config.yaml
model: "image classifier"
horizontal_flip: true
depths: [2, 3, 3]
beta2: 0.98
Rows from block 4, named by matrix and row number. Rows with one number belong to one channel. Each number is 128 + 32 x the weight over the matrix's rms, rounded and kept within 0 to 255. All counts start at 0.
# convs0: first 3x3 conv (model.blocks.4.convs.0.weight, 128x128x3x3, standardized in use), inputs 50-54, a 3x3 kernel for each
# convs1: second 3x3 conv (model.blocks.4.convs.1.weight, 128x128x3x3, standardized in use, transposed), outputs 50-54, a 3x3 kernel for each
convs0.55 [123 106 129  52 103 111 149 137 135 110 133  93 104  87 108 172 134 183 114 159 129 122 149 150 192 186 193  74  78  94 150 128 114 118 118 118 173 148 131 122 127 129 136 106 117]
convs0.56 [149 122 147  56  98  55  46  34  12 125 137 131 137 138 111 160 158 178 144 115 124 138 120 120 123 122 108  91 131  93 145 143 111 129  81 126 149 219 162 133 160 116 198 201 193]
convs0.57 [118 102 142 131 141 153 147  84 115 117 127 108 120 119 160 117 108 142  83 114 136 113 149 144 138 104 118 170 110 144  79  86 133  95 138 182 139 129 174  97  70 103 121 108 108]
convs0.58 [106 100 126 145 133 187  57  76  92  83  63 102 167 129 150 140 135 152  75  75 113 162 190 176 169 152 212 174 200 170 105  95 127 162 170 189 136  84 129 100  57 101 112  27 134]
convs0.59 [134 123 169 149 141 141 153  84  76  79 105  93 134  97 108 111 117  79 102 155 169  79 121 171 167 167 177 162 153 106 159 155 189 141 181 151 130 142  99 132 111 102 180 103 117]
convs0.60 [108  77  65 152 132 134 133 137  92  74  79  89 128 125 130  86 100 110 166 160 146 147 142 122 136 100  97 152 140 101 160 131 141 170 135 168 123 112 140 113 103 106 162 116  71]
convs0.61 [145 128  84 113 123 206  43 111 161 114 157 153  94  95 102 133 149 138 142  84 151 117 140 152 103 134 222 128 187 179 152 154 134 145 181 121  97 108 134  68 104 145 129 149 130]
convs0.62 [101 156  97 133  95  88 161 157 146 135 149 143 110 110 117  88  50  73 194 225 219 122  94 115  67  50  71 150 161 171 172 208 188  74  36  70 166 142 155  71  75 120  43 137 125]
convs0.63 [120 134  97 148 162 160 127  62  73 114  85 160 115 115 129 119 130 123 100 145 133 106 119 186 136 125 140 148 121 152 153  96 106  98  93  94 120 160 153 146  90 124  84 104 117]
convs0.64 [111 125 102 108  72 120  80  75 118 104  93 100  84  74 120 109 149 126 121 192 120 139 151 164 122 101 134  83  82  77  92 116 101 162 175 181 118 110 161  54 118 145  91  96  97]
convs0.65 [ 73  99 103  90  52  87 124  73  93  85 131  86  99 115 103  88  90 104 135 195 163 132 145 132 129  89 126 136 120 127 139 128 114 130 171 116 142 138 142  85  53 196  83  89 175]
convs0.66 [136 146 139 145 118 127 145 143 152  82  96  75  46  86  64  64  74  68 147 152 172 118 113 128 143 131 130 143 151 139 114  65 105  78  73  45 112 116 137 144 134 115  81 117 152]
convs0.67 [111 122  99 106  94  90 124  94 129 135 158 104 122  96  96 153  77 114  81  44  74 126 112  99 123  83 110 143  58  74 109  79 135 137  76 115 143  86  76 116  73  29  72  54  49]
convs0.68 [ 96  93 103 144 115 103  96 114  90 158 131 136 136 119 104 117 117 109 151 165 170 182 199 164 150 183 178 149 150 163 151 161 169  83 102 140 120  68 111 152 140 145 146 113 117]
convs0.69 [157  71 176 138 103 119 125  67 116 171 187 152  90 119 115 101  55  90 160 138 178 101  79  71 111  85 127 139 168 140 121 145 104  96 171 102 101 119 101 122 111  88 131 158 147]
convs0.70 [119 144 124 165 135 123  83 122 102 125 130 138 115 120 108 107 118 143 121 127 142 135 143 124 130 131 127 139  89 126 125  87  68 147  97 107 134 144 154 156 133 148 178 134 136]
convs0.71 [157 165 146 113  68 120 147 110  54 182 135 114 125 162 142 128  80 131  95 139 135 117 117 158 163 187 173 161 181 173 119 153 114  85  86 137 135 159 140  94 101 106  96 114 153]
convs0.72 [113 125 144 164 133 137 147 158 117  50  54  51 116 114 102 145  81 142 148 140  98 121 146 172 110  75  83 158 124 102 103 139  50 128  80  58  99 196 105 152 140 102 143 110 133]
convs0.73 [149 137 150 123 138  93 136 154 127 145 148 159 104 137 102 127 123  99 137 153 167 140 114 142 135 153 109 145 130 176 110 119  92 103  66 106 139 130 163  78 115 124  58  67 114]
convs0.74 [134 141 163 110 114 191 118 133 168 138  83 104 139  51 118 181 135 141 141 107 165  96 131 113 150  95 124 107 137 114 174 119 145 198 131 141 107 152 171 103 183 184 129 130 206]
convs0.75 [ 86  97  76  95  84  77 151 167 137  49  79  66 107 136  88  82 157 141 131 131 144 141 145 129 150 167 160 149 155 169 107 114 129 111 155 144 138  91 143 113  99 116 114  75  89]
convs0.76 [138  68 152  99  72  97  91  35  98 127 119 109  75  71  68 119 141 107 148 186 190 155 144 152 142 134 135 131 147 125 113 118 106 126 152 147 140 132 108 100 113 125 134 109 161]
convs0.77 [116 132 154  80 107  92 108 159 143 142 146 135  36  65  53 105 104  97 141  89 146 159 158 156 124  92 129 145 127 153 114 119 128 172 142 126 165 122 119 134 110 105 102 131 125]
convs0.78 [112 152  96 121 164 151 107 108 137 133 113 141 118 116 124  97  97 105  88 110  88 193 202 192 106  90 104 169 152 152 131  91  75 117  95  96 170 107 153 173 154 164  95 107  96]
convs0.79 [102 130 103 112 121 131  99 127 120 126 152 157 143 150 148 130 129 131  98 131  98 115 123 107 130 115 103  89 134 132 186 174 179 131 103 140 115 149 121  82 123  73  91 127 130]
convs0.80 [175 140 187 180 151 160 134 118 118 142 153 181  94 125  70 155 138 161 169 140 138 155 193 150  90 125 106 156 146 112 147 167 129 128 161 145 131 112 115 114 120  98 151 115 115]
convs0.81 [136 153 101 153  94 147 114 110 112 113 102 123 148 113 131 132  89  84 105 132 125 130 151 110 110  94  97 171  88 130 152  51 122 172 116 179  75 156  86 135  84 131 160  85  91]
convs0.82 [170 136 178  70  40  32 127  60 104 137 140 137  77  80 112 139 126 145 104 128 110 134 143 171 142 106 128 153  96 161 168 125 111 130 167 120  56 108  80 123 171 150 156 128  92]
convs0.83 [132  90 120 103  99 113 100  89 106 123  96 115 163 179 174 106  69 105 145 130 103 122 108 106 205 154 182 107 138 111 127 162 142 103 125 133 177 159 121 165 179 132 105 150  38]
convs0.84 [ 94 105 100 137  99 119 136 157 123 178 192 201 135 104 129  92  94 131  99 137 148 114 133 147 171 149 139 151 143 154 148 183 107 111 123  97 109 108 163  66  87 120  71 158  73]
convs0.85 [137 167 156 135 149 188  93  83 116 156 178 146 114 129 109 138 118 141 173 126 144 187 181 166 121 132 127 146 178 130 166 153 150 138 108 106 147 103 112  92  46  70 131 179 160]
convs0.86 [147 147 110  91 129 133 141 110 138 177 176 133 161 198 137 147 172 130 167 147 163 167 149 167 132  63 114 151 100 113 167 146 157 170 143 138 121 142 170 197 101  98 115  99  82]
convs0.87 [ 75  58  50 124 128 142 139 159 136 134 124 140 101 149 117  84 102 110  98 109 102 103 134 129 193 161 179 220 184 197 103 153 130 127 134 138 124 122 157 103  74  91 159 137 139]
convs0.88 [129 119 145 137  86 167 115 106  97 110  75  94 125 108  90 114 104  87 131 126 138 152 136 158 107 139 187 194 111  82 108  78  99  81 157 138 119 135 144  85 124 156 110 120  46]
convs0.89 [103  45 127  93  97 109 110 113 131  90 126 102 105 145 129  84 107 104 118 154 111 148 134 161 145 179 145 168 169 166 123  90 147 147 141 164 101 107 120 126 117 126 135 103  85]
convs0.90 [139 100 139 148 180 135  86  84  83 113 115 131  80  70  99  89  96 126 111  69  47 142 135 142 121 110 101 122 120 104  86 119 144 137 159 197 163 128 123 178 151 100 164  87  83]
convs0.91 [162 107  78 105 139 178  48  99 158 157 140 114  72 149 141 123 130 131 112 111 102  93 157 167 113 130 165 165 149 160 138 112 133 150 106 175 130 107 108 163 169 141 103 118 125]
convs0.92 [147 123 142 142 139 127 162 165 171 160 157 159 162 160 171 153 142 138 126 111 104 197 167 160 154  92 125 169 139 143 138 158 155  84 135 146 162 108 139 131  74  48  87  70  78]
convs0.93 [136 154 127  82  35  89 113 154 124 158 164 157  94 116 109  97 114 124 133  96  95 123 128 163 100 108  91 155 122 169 139 135 125 139 173 161 151 161 152  78  96 108 126  93 172]
convs0.94 [ 98 118 113 126 153 126 146  63 145 116  89 120 122 110 127  92 113 128 136 110 128 133 162 122 162 133 117 128 124 134 109 105  87 115 120  73  77  67  71  76 131  95 116  36  64]
convs0.95 [120 148 132 101 128 123 114 147 139 126 144 139 136 119 132 148 164 156 145 138 118  76  88  74 104 116 103 133 132 114 158 131 156 146  80 105 131  86 159  92 125 127  50  80  92]
convs0.96 [206 211 194 107  91 120 110 182 129 160 146 131 105 119  89 129 140 122 165 131 174 132 113  92 138 106 151 144 159 113 152 122 141 139 134 106 128  91 114  58 111  77 131 114 114]
convs0.97 [130 101 144 135 184 129 120 139 111  96  93 146 111  96 115 131 135 127 131  51 126 171 161 138 135 130 159 126 184 155 110 154  94 117 157 139 125 136 156 172 182 142 200 141 163]
convs0.98 [129  78 141 131 120 160 113 129 113 129  94 150  78  78 154 152 145 167 121 102  96 102  98  97 170 162 145 111 148 105 103 158 130  87  79 102 129 141 120 136 135  89 164 150 128]
convs0.99 [ 44 119  46  89  80  74 126 121 140  72 112 158  91 140 147 104 102  98 102  96 127 117 173 167  67  64 118 124 146 110 116 120  98 114 109 114 100 116 141  57 188 117 155 135  93]
convs0.100 [140 132 137  53 119  65  98 124  86 111 113 103 129 127 137  89 127  65  79  62 117 147 166 151 153 175 176 168 192 195 140 167 132 131 169 112 127 126 151 165 151 101 122 100  91]
convs0.101 [146  88 120  67  43  22  93 153 143 212 144 149  84 110  78 152 105 126 114  91 140 133  89 182 113 145  85 182 130  79 138 133 110 181 165 196 146 114 125 163  68  90 112 120 112]
convs0.102 [ 78 107  99  72  96  76  40  88  19  81  92  84 157 121 144 159 123 116 145 161 138 160  83 143 109  83  92 119  91 124 150 152 179 193 152 159 126 177 146 184 140 147 189 141 188]
convs0.103 [167  81  88 117  64  72 150  91 126 136 115 112 145 150 171  89 132 180 148 134  77 116  63  86 192 135 120 123 111 141 163 125 211 146 116 121 146 107  72 110  95  98 148  89  98]
convs0.104 [177 106 178 130  87 130 147 122 160 151 127 159 142 128 134  66  74 101 135 117 167 145 134 143 150 152 169 143 160 152 134 109 125 139 103 122  96  88 119 131 149 141 131 133 163]
convs0.105 [155 198 139 171 157 190 152 161 180 142 160 119 103 135  86  95 146 105 163 168 135 152 111 166 152 113 160 119 108 135 117 125  94 113 138 115 188 112  96 123 102 145 103  76 119]
convs0.106 [153  70 149 117 190 153 134 107 123  96 108 129  96  85 130 106 103 108 117 164 152 165 187 183 164 149 170 147 110 134 190 159 178 107 145 131 110  42 128 110 118 122 158 143 147]
convs0.107 [ 85 131 108 156  82 132 149 117  82 167 137 132 156  90  19 187 116 108  86 171 178  89 111 139 118 124 132 151 156 171 139  91 143 186 126 127  83 135 122  64 140 140 119 173 175]
convs0.108 [ 57  80  69 139  92 128 161 163 161  97 118 124  90 118 120 144 106 144 155 180 127 163 126 148 149 106 108 128 155 113 174 175 170 137 148 163  69 109 119 114 138 179 181 147 139]
convs0.109 [ 80 116  98  63  32  74 148 150 149  99 133 123 123 140 104 142 116 129  96 100 114 167 156 188 127 102  98  93  76  78 133 143  86 116 160 132 121 128 177  88 121 124 171 195 152]
convs0.110 [112 147  95 167  62 110 109  29 161 143 160 128  87 114  92 122 121 144 136 130 134 168 153 120 105  27 113 116 167 154 160 143 141 132 172 144 135 140 115  84 117 125 149 138 202]
convs0.111 [ 55  47  90 124 109 110 143 120 119 100 108 148 159 130 153 119 116 130 126  93 146 163 162 132 158  74 141 142 124 112 140 159 123 131 155 139  86 126 100 122 118 115 147 166 114]
convs0.112 [174 119 174 125  92 131 100 151 119 145 172 165  73 119  89 104 106 150 154 121 151 208 142 205 154 162 172  82 120 109  62  78  89 144 139 123 163 112 111  70  70 160  98  89 156]
convs0.113 [131  86 154 160 161 165 162  88 148 139 164 140 139 114  97 103 118 101 143 140 178 166 169 199 190 203 188 138 157 125  81  77  58 140 165 126 110 119 134 111 134 136 156 178 172]
convs0.114 [158  95  76  93 144 132 148 136 136 110 121 119 103 121 153 156 134 142  99 107 104 138 146 170 188 146 136 113 163 125 163 152 116 123 115 115 111 119 115 169 188 138 161 159 161]
convs0.115 [ 97 131  84  91 131  47 124  92 112 102 104 130 149 102 157  94  93  89  97 103 106  47 106  73 154 167 175 148 149 163 166 129 151 149 199 146  70 107 131 115 127 138 161 154 126]
convs0.116 [116 139 159 117  76  65 123 108 133 114 125 123  94 109 118 152 124 182 143 116 124 148 174 176 155 123 157 131 146 142 136 149 170 131 116 149 111 157 132 175 138 153 132 109 168]
convs0.117 [186 120 159 138 100 130  78  77  91 115 105 138 128 120 124  80  74 102 122 106 173 156 148 172 111 131 127 129 173 124 105 111  84 116  87 106 103  46  74  56  69  88 153 106 113]
convs0.118 [148 131 133 134 131 141 100  92 124 130 105 108  85 121 160 103 167 173 150 168 118 134 135 145 150 154 165  52 137 166  51 111 211  64 143 123 124  70  89 133 141 141  68 145 189]
convs0.119 [122 163 139 166 143 167 101 127 115 104 107 101 125 142 106 183 161 166 159 152 178 136 122 140 112 105 132 132  92 113  98 120 103  70 114  84 162 115 142 132 117 133  98 117 126]
convs0.120 [136  92 126  69  65  70 124  49 141 109 122 147  61  94  76 126 101 103 162 146 147 137 119 141 150 117 166 105 165  79 117 140  70 119 150  86 154  92 105 136  80  99 132 121 132]
convs0.121 [125 169 137 140 100 141 117  62  98 193 171 148 112 116 116 117 113 122 111 125  98 192 189 201 106  73  99  85  93  94 142 125 132 195 196 157  76 129 106 131 117 162 143 158  94]
convs0.122 [ 85 144  96 141  98 133 121  85 113 118 134 109  92  91 105 105  98 109  89  71 106 152 123 185 126  79  94 179 186 182  75 134  96 145 162 153  90  99  71  86  94 104 110 156 142]
convs0.123 [ 85  95  78 154  63  56 143 118  68 168 149 118 181 172 136 173 163 104 123 130 144 133 147  81 116 116 112 186 158  87 135 143 134  86 114  89  86 125  93 100 101 127  96 111 133]
convs0.124 [ 92 123  49 110 166 135  93 159 157 119 172 113  91  97  87 104 118  99 151 124 123 120 138 125 152 133 139 111 149 142 123 115  78 126  74  88 133 169 154  81 100 140  87 129 189]
convs0.125 [157 167 174 150 146 179 133 142 109 181 158 184 130 142 134 125 131 130 129 114 108 111 132 144 119 145 162 144 142 158 147 170 126 202 156 184 115  74 115  96 139 170 142 128 162]
convs0.126 [ 91 144 114  97 148  93 140  66 164 173 187 211 127  95 113 124 100 145 119 116 126 151 149 125 173 128 146 175 158 151 154 150 146 140 120 105 130 123 140 149 155 157  80 118 151]
convs1.55 [191 136 206  89 128  64 125  92  93 135 136 155 119 129 130  90 133  43 125 116 122  93  99  88 128 129 180 128 124 139 118 116 118  86 143  79 120 103 128  89 127 140  55  78  77]
convs1.56 [ 41 102  47 119  84 107 125 135 129 124 104 109 108  88 122 130 121 117 109  96 120 109  91 100 157 143 168 162 188 194 155 163 194  67 128  97 120 152 119 100 111  83 131 155 130]
convs1.57 [141 129 137 125 144 123 103 139  91 160 126  99 147 117  96 126 126  60 120 128 139 160 153 164 160  75 186 128 144  62 208 135 150 154 151  98 162 171 103 127 128  95 153 198 168]
convs1.58 [152 124 145 141  90 129 192 158 154 123 138 136 155 104 129 144 151 124 115 103 105  78  92  82  70  48  66  68 140  93  74 127  68 130 159 116 199 179 211 141 128 129 151 147 143]
convs1.59 [ 95 103 126 118  89  64 152 127 124 102 121 102 161 186 156 190 118 163 140 122 145 163 137 131 175 122 148 123 123 118  60  57  75 106 110 161  84  79 143  99 137 116 120 101 132]
convs1.60 [150 127 138 124 134 138 138 130 142 147 170 144 121 161 105 157 190 141 162 163 161 123 173 107 122 106 114  94  83  83 111  83  49  80  98  99 130  82 119 132 143 139 103 112  72]
convs1.61 [171 113 119 137  84 112 125 128 144 138 109 122 101 121 108 161 122 108 133 147 120 207 150 147 171 128 124 122 157 148 128 121 145 101 148 142 208 120 134 157 182  82 129 145  96]
convs1.62 [145 138 116 138 141 150 124 150 107 137  78 132 131 132 112 163 183 142  68  80  34 151 146 140 184 158 169 108  81  99 167 164 154 155 174 128  83 142  74 115 111 105 161 154 164]
convs1.63 [131 169 170 111 114 122 134 137 122  97 143 100 195 122 170 118 150 110 119 154 112 127 164  91 100 117 106 158 123 154 146 161 111 124 149  96  65 128 100 112 154  65 103 116  97]
convs1.64 [104 129 107 144 113 152 124 205 114  95 126  85 137 126 134 150 166 136 102  68 114 105  98  96 170 187 145 130 121 124 127 140 106 101 130 102 127 133 145 143 163 148  99 137 107]
convs1.65 [141 134 139 129 166 116 118  53  85  67  95  91  76 111  95  63  94  72  83  64  72 155 126 129 108 142 137 126 114 140 118 135 114  72 121  71 113 128 130  67 145  86 134 124 131]
convs1.66 [124 120 145 156 169 169 141 110 137 170 142 147  89  79  93 115  87 114  91 121  65  89 120 105  63 118  68  99 157 105 165 182 158 141 173 128 121 143 101  99 143 125 109 132  91]
convs1.67 [161 112 119 113 138 141  84 126 174 144 186 148 125 132 152 135  95 131  83 103  86 110  82  91  84  86  98  97 111 139 130 120 131 115 100 116 136 148 181  83 161 187 108 146 119]
convs1.68 [115 193 134 109 183  93 108 176 137  53  83  51  86 104  76  78 105  64 154 131 168 127 161 114  93 118 126 119 138  96  95  94 118  84 146 115 132 172 131  92  92  92 199 161 198]
convs1.69 [133 120 143 166 189 155 137 112  98  85  84 113 123 138 113 106 141 114 133 102 101 147 174 129 114 130 116 129 143 115 109 144 159 135 173 155 105  62 104 154 120 200 137 129 153]
convs1.70 [161 120 117 177 177 159 185 195 164 131 141  88 133 137 104 133 135 100  93 107  86  92 105  93 127 115 123 179 173 163 143 175 145 108 154 137 165 120  79 166 127  98 172 137 128]
convs1.71 [161 139 135 121 121 111 157 155 130 112  76 112  82 103  49  99 111 105 104 141  81 185 175 190 114 107 124 164 105 148 132 138 151 148 133 154  98 140 100  64  95  55  78  73  84]
convs1.72 [118 142 152 120 159  86 114  91 158 166 113 184 144 121 156 128  59 149  90 109  87  83 155 121 131 178 130 168 149 180 172 191 222 164  95 178 135 124 152 142 155 122 145  59 134]
convs1.73 [148  90 119 142 135 152 137  82 114 148  83 120 157 154 147 159 142 150 113 148 133 145 172 137 161 138 167 110 174 136 105  79  80 170 141 138 141 175 105 142 154 145 162 149 156]
convs1.74 [ 91 110 118  80 141  84  94 150  88 100 129 123 129 136 133 135  97 150 141 143 113 132 130 142 191  96 150 109 116 141 139 113 122 106 121 112 138  63 119 124 127 138 168 107 128]
convs1.75 [151 130 145 184 155 173 104 172 116 159 163 164 170 179 177 116 115 118 124 122 130 108  97 130  73  86 100  77 116  69  99 113  63 174 191 126 100 117  84 130 120 137 112 101  96]
convs1.76 [114 129 124 136 201 131 170 181 175 146 120 142 107  87  88  74  84  69 128 125 123 140 146 133  92 108 101 151 160 136 122 157 148 117 146 121  94 101 124 158 183 165 137 128 132]
convs1.77 [104 152 134 156 149 156  62 139  77 111 102 142 144 149 142 114 113  83 150 166 133 171 170 189 135 121 131 122 160 140 157 128 167 150 153 142 167 211 205 157 157 164  68 118 110]
convs1.78 [110 133 153 186 171 182 144 132 136  94  88  90 178 157 156 104 134 127 100  99  78 181 137 149 122 120  87 136 168 153 186 195 184 168 168 183 113  88 128 150 119 102 109  58  66]
convs1.79 [115  99 132 108 121 113 115 108  97 143 158 139 144 124 147 175 182 168 134  98 157 136 128 146  93  71  69 135  95 112 144 106 144 138 157 122 119 177 130 116 139  95 111 130  89]
convs1.80 [172 202 140 128 174 142 118 142 158 109 144 115 114 158 130 116 206 158  73 119 130 167 154 180 114  74 123 127 108 116 127 152  90 121 146 138 206 250 179 176 155 165 170 137 138]
convs1.81 [126 178  98  81  92  70  90 111 100  99  81 119  99  92 113  83  93 119  97 161  92 125 147 118 152 162 164 100 125 127  83 129 153 111 116 131  98 110 108 103 171 113 117 138 173]
convs1.82 [ 94  73  87 145 135 154 105 120 101 198 193 156 102 134 137  80  89  86 143 166 128 168 117 136 146 115 142 144 134 137 137  86 159  94 117  83 173 140 143 119 127 116 105 104 126]
convs1.83 [101 108  95 165 141 170 147 163 140 116 147 159 128 222 154 161 175 175 119 192 124 103 152 121 186 178 149 148 159 168 129 130 150 129 152 143 121 161 158  77 114 113 172 162 172]
convs1.84 [163 172 160 143 149 179 147 120 123  84 135 126 100 138 129 172 161 163 128 127 140 151 146 153 120 116 125 115  76 132 147 124 139 129 163 166 114 135 127  71 138 118  99 121 139]
convs1.85 [ 86  73  82  89 144 101 105 113 103 147 144 139 153 148 129 158 164 153 138 144 207  84 122 101 133 154 158  80 107  76 107 120  89  52  76  50 159 141 151  79 157 114 105  62  92]
convs1.86 [172 140 177 155 191 174  48 131  64 183 162 189  99 160  99 130 131 142 111 151 113 123 162 114 177 134 176 101 155 101 122 176 123  90 174 128 131 127  99 132 139 126 167 126 180]
convs1.87 [115 159 103 120 102 103  45 129  22 192 156 173 133 149 181 135 121 152 170 164 170 133 120 134 142 121 116 156 137 158  87 108  98  84 152 122 110 101 113 138 118 141 120 119  90]
convs1.88 [115 201 141 130  93 153 109 131 161 121 138 140 122 126 150  35 128  90 122 110 120 148 112 145  89  90 128  43  82  25 105  89 159  95  98  53 111 154 112  80 127 134  97 128 126]
convs1.89 [122  92  94 155 201 143 117 104 110 124 173 121 103  47  85 140 114 126 110 103 101 126 142 157 163 198 174 134 119 123 160 142 175 105 115 113 121  97  87 111 136 156 151 121 140]
convs1.90 [ 69 147  78 151 111 145 127 168 156  85 109  96 148 146 141 160 177 133 209 134 160 146 174 132 150 135 147 120 162  95 130 123  93  99 128  34 160 135 150 134 158 136 166  83 127]
convs1.91 [123  85 134 127 123 131 145 148 189 103  77  93 100  56  93 107 132  86 178 128 173 187 121 176 134 113 152 107 117 139 132 138  79 133 116 111 126  47 174 134 163  83 151 106 176]
convs1.92 [ 89 101 155 112 139 150 158 165 143 112 121 136 205 217 185 137 127 130 140 164 129 116 109  95  82 112 114 132 143 114 109 176 107 115 155 127 157 216 131 128 142 105 112 195  77]
convs1.93 [ 97 126  98 131 175 136  81  87  83 139 141 115 113 136 121 137  92 115 135 146 117 157 110 137 164 178 181 123 158 152 116 110 104 135 133 150 112 142  77  93  91  96 116 136 116]
convs1.94 [145 139 120 128 151 132 118 112 101 119 128  93 110 164 133  69 155  76 138 122 153  92 124 108 107 119 123 143 141 151 152 165 152 115 137 135 166 115 143 101 183  89 139 132 143]
convs1.95 [130 151 160 128 127 141 123 120  97 178 125 189 182 153 228  97 106 120 134 150 160  47  79 101 134 128 135 157 100 128 144  70 143 114 158 131 116  74 149 146 173 151 144 128 119]
convs1.96 [160 153 120 148 155 172 169 128 194 165 195 162 118 125 170  40 106  93 141  57 167  90  84  93 199  90 208 111 158 124  76 102  91  65 118 107 165 116 159 146 110 135 189 122 191]
convs1.97 [163 148 161 149 124 144 150 126 144 104 130 109 139 148 142 160 105 158 119 133 112  67  96  74 142 161 154  53 110  70 137 160 141  48 116  58 116 106  99 106 149 143 114  77 104]
convs1.98 [104 142 121 143 150 162 156 156 103 161 114 110  89  86  99 113 106 102 104 121  89  78 124  74 117  92  83 137 112 163 153 121 158 123 134 105 162 176 160 169 142 112 171 118 114]
convs1.99 [114 112 114  93 111 117  58 167  79  88  67  97 138  83 155 134 102 105 156 162 134 160 176 171 156 143 176 156 145 173 151 144 125  82 127  76 134 170  96 131 138 102 145 190 156]
convs1.100 [128 139 172 100 107 157 162 150 181  58  83  68 161 164 164  72  71 108 150 197 177 137 158 143  73 121  83  89 163 122 110 164 146 115  81 176 150 180 185 120 163 157 102 151  99]
convs1.101 [103  93  88 126 176  92  75  68  85  66 111 104  39 117  73 113  74  84 114 110 102 158 125 160 121 154 128 103 128 115  89 119 111  58  91  64 119 147 135  96 120  77  86 137 133]
convs1.102 [140 108 141  73  72  98 109 117  85 156 119 155 179 136 197 156 132  92  65 123  30 131 113 103 144 163 159 141 105 129 205 178 216  99 126 112 120 106 132 118 111 128  90  99 100]
convs1.103 [170 125 139  83  97  84  82 143 146 123 113  63 237 152 134 189 138 128 168 150 221  75 139  87 119 110 144 123 129 157 166 129 155 129  82  87 147 170 163 124 157 126 128 155 150]
convs1.104 [136 101 137 121 104 117  89 131 111 144 105 129 140 143 124 118 153 140 123 117  97 113 154 111 141 132 138 146  97 148 122 141 145 150 143 122 143 139 130 106 173  93  90 123  97]
convs1.105 [119 144 138 166 168 169 121 103 105 150 170 152 143 126 135 115 136 133 119 138  45 111 107 104 120  67 119  87 111  98  82 125 105 106  71 122 208 111 132 121 136  90 135  70 126]
convs1.106 [143 146 148 188 148 167 141 160 103 102  96  77 119 142  91 132 177  99 144 111 137 134 174  91 117  77 104 161 193 177 176 164 194 106 143 129  55 103  57 111 142 110 165 164 157]
convs1.107 [112 154 104 205 167  99 101 104  85 119 124 135 106 149 132 146 152 164 135 148 164 199 151 149 148 150 142 129 154 158 140 108 176 110  87 152 116 155 108 168 148 133 106 123 177]
convs1.108 [154 138 149 120 124 153 159 110 179 152 177 150  81 115  83 108 140 135 143 182 185 152 195 123  87 159  93  75 122  97 113 136 127 167 131 136 136 125 145 137 130 149 111 140  76]
convs1.109 [120 128 149 136 180 169 149 154 151 114 115 110 123 158 140  86 102  75 188 159 164 138 156 102 152 163 173 138 160 134 125 103 114 114 137 130 130 170 156 104 128  86  99  83  96]
convs1.110 [152 142 161 155 142 115 175 146 132  96  77  74 106 100  64  93 115  87 103 119 101 107 127 139 127 118 155 132 120 144 143 160 134 156 170 112 137 139 172  74  66  79  74  53  60]
convs1.111 [167 108 196  98 100 120 112 122  98 181 189 132 162 152 158 132 123 130 168 141 180 133 124 120 149 142 144 115 147  81  60  82  54 115 127 118 110 102 134 135 135 113 169 125 130]
convs1.112 [143 112  80 159 104 133  31 115  72 136 170 156 136 123 159 118 132 159 135 116 113 202 124 180 106 140 107 168 105 115 111 128 125 115 108 122  84  63  79 164 152 167 127 146 132]
convs1.113 [100  88 115 137 144 176 126 126 138 119 113 101 116  86 108 139 129 146  92  88  57  83  65  24  93  74  57 146 154 144 146 153 144 129 172 132 189 149 189 154 109 163 148 129 125]
convs1.114 [ 93 126 150 140 112 154 196 143 125 212 140 151 121 136 117 108  95 115 128 135  94 139  81  91 150 122 146 159 142 101 104 152  70 107 119  93 114 144 130 152  95 162 153 112 164]
convs1.115 [101 111 108  81 112  71 112 122  95 157 134 141 108 120 142 143 131 144 119 130 145 146 136 114 159 164 160 148 165 157 145  87 147 148 138 143  83 115  58 132 127 119 133 122 115]
convs1.116 [135 124 213 112  83 133 100  92 115 142 119 118 109 134  88 112 144 115 132 101 126 157 146 172  74 106 138 228 156 161 125 165 131  77 126 125 208 150 154 138 179 106 203 143 149]
convs1.117 [ 86 135  78  92  72 109 134 190 106  98  97  74 124 129 112 152 178 116 171 163 153 131 134 131  78  82 106 101 119 116  68 112  70 124 196 139 135 140 138 105 107  92  92 112  81]
convs1.118 [149 120  93 171 131  78 136 121 110 123 110  68 131 128  93 107 143  66  98 133  97 155 117 174 110 114 147 130 140  48 143 155  85  98 114  82 165 149 127 176 143  97 161 190 143]
convs1.119 [149 145 151 148 157 175 189 177 234 136 145 164 186 182 183 111 107 156 155 193 145 163 135 148 139 159 133 112 106  86 161 158 136 170 156 164  88 130 122 122 182 140  95 156 126]
convs1.120 [ 66 119 111 137 167 142  97 110 104 106  88 141 112  93 118 131 160 138  88 109  86 142 128 150 174 117 187 189 148 152  78 162 127 120 165 109 105  94 131 111  68 120 138 126 119]
convs1.121 [110  67 105 108 121 115 132 163 110 133  86 113 166 178 134 136  88 152 102 145 108 136 112 165 148 152 153 166 206 175  80 113 106  83 139  48 124 125 107 203 154 183 101  97 103]
convs1.122 [108  91 114 166 176 181 166 158 178 101 123  84 134 158 118 108  96 132 171 140 170 146 169 122 128 110 105 118 168  96 155 152 158  78 201 116 123 146 128 121 147  99 130  87 115]
convs1.123 [140 160  84 105 146 133 121 109 110  76 131  97 122 162 138  67  93  51 115 101 142 114 118 128 116 129 159 117 177 133 117 165 118  98 141 125 149  72 136 150  95 150 112 102 110]
convs1.124 [177 144 127 126 149 103 143 155  93 128 120 164 123 136 119 155 114 157  55 122 122 146 146 120  71 116  74 137  91 129  66 112  88 159 132 132 152 110 118 135 124  97 153 166 116]
convs1.125 [100  81 131  83 140 104 124 106 159  96  68 105 128 140 141 134 137 128 107 119 103 106 152 106 151 159 130 138 128 172 102 115 105 161 180 172 138 120 124 129 172 124 175 182 159]
convs1.126 [ 97  74  89  79  61  82 102 107  85 112 121 116 124 112 139 133 131 147 166 115 145  92 114 139 157 112 151  61  78 101 118 106 142 149 155 148 204 179 193 116 104 152 150 165 112]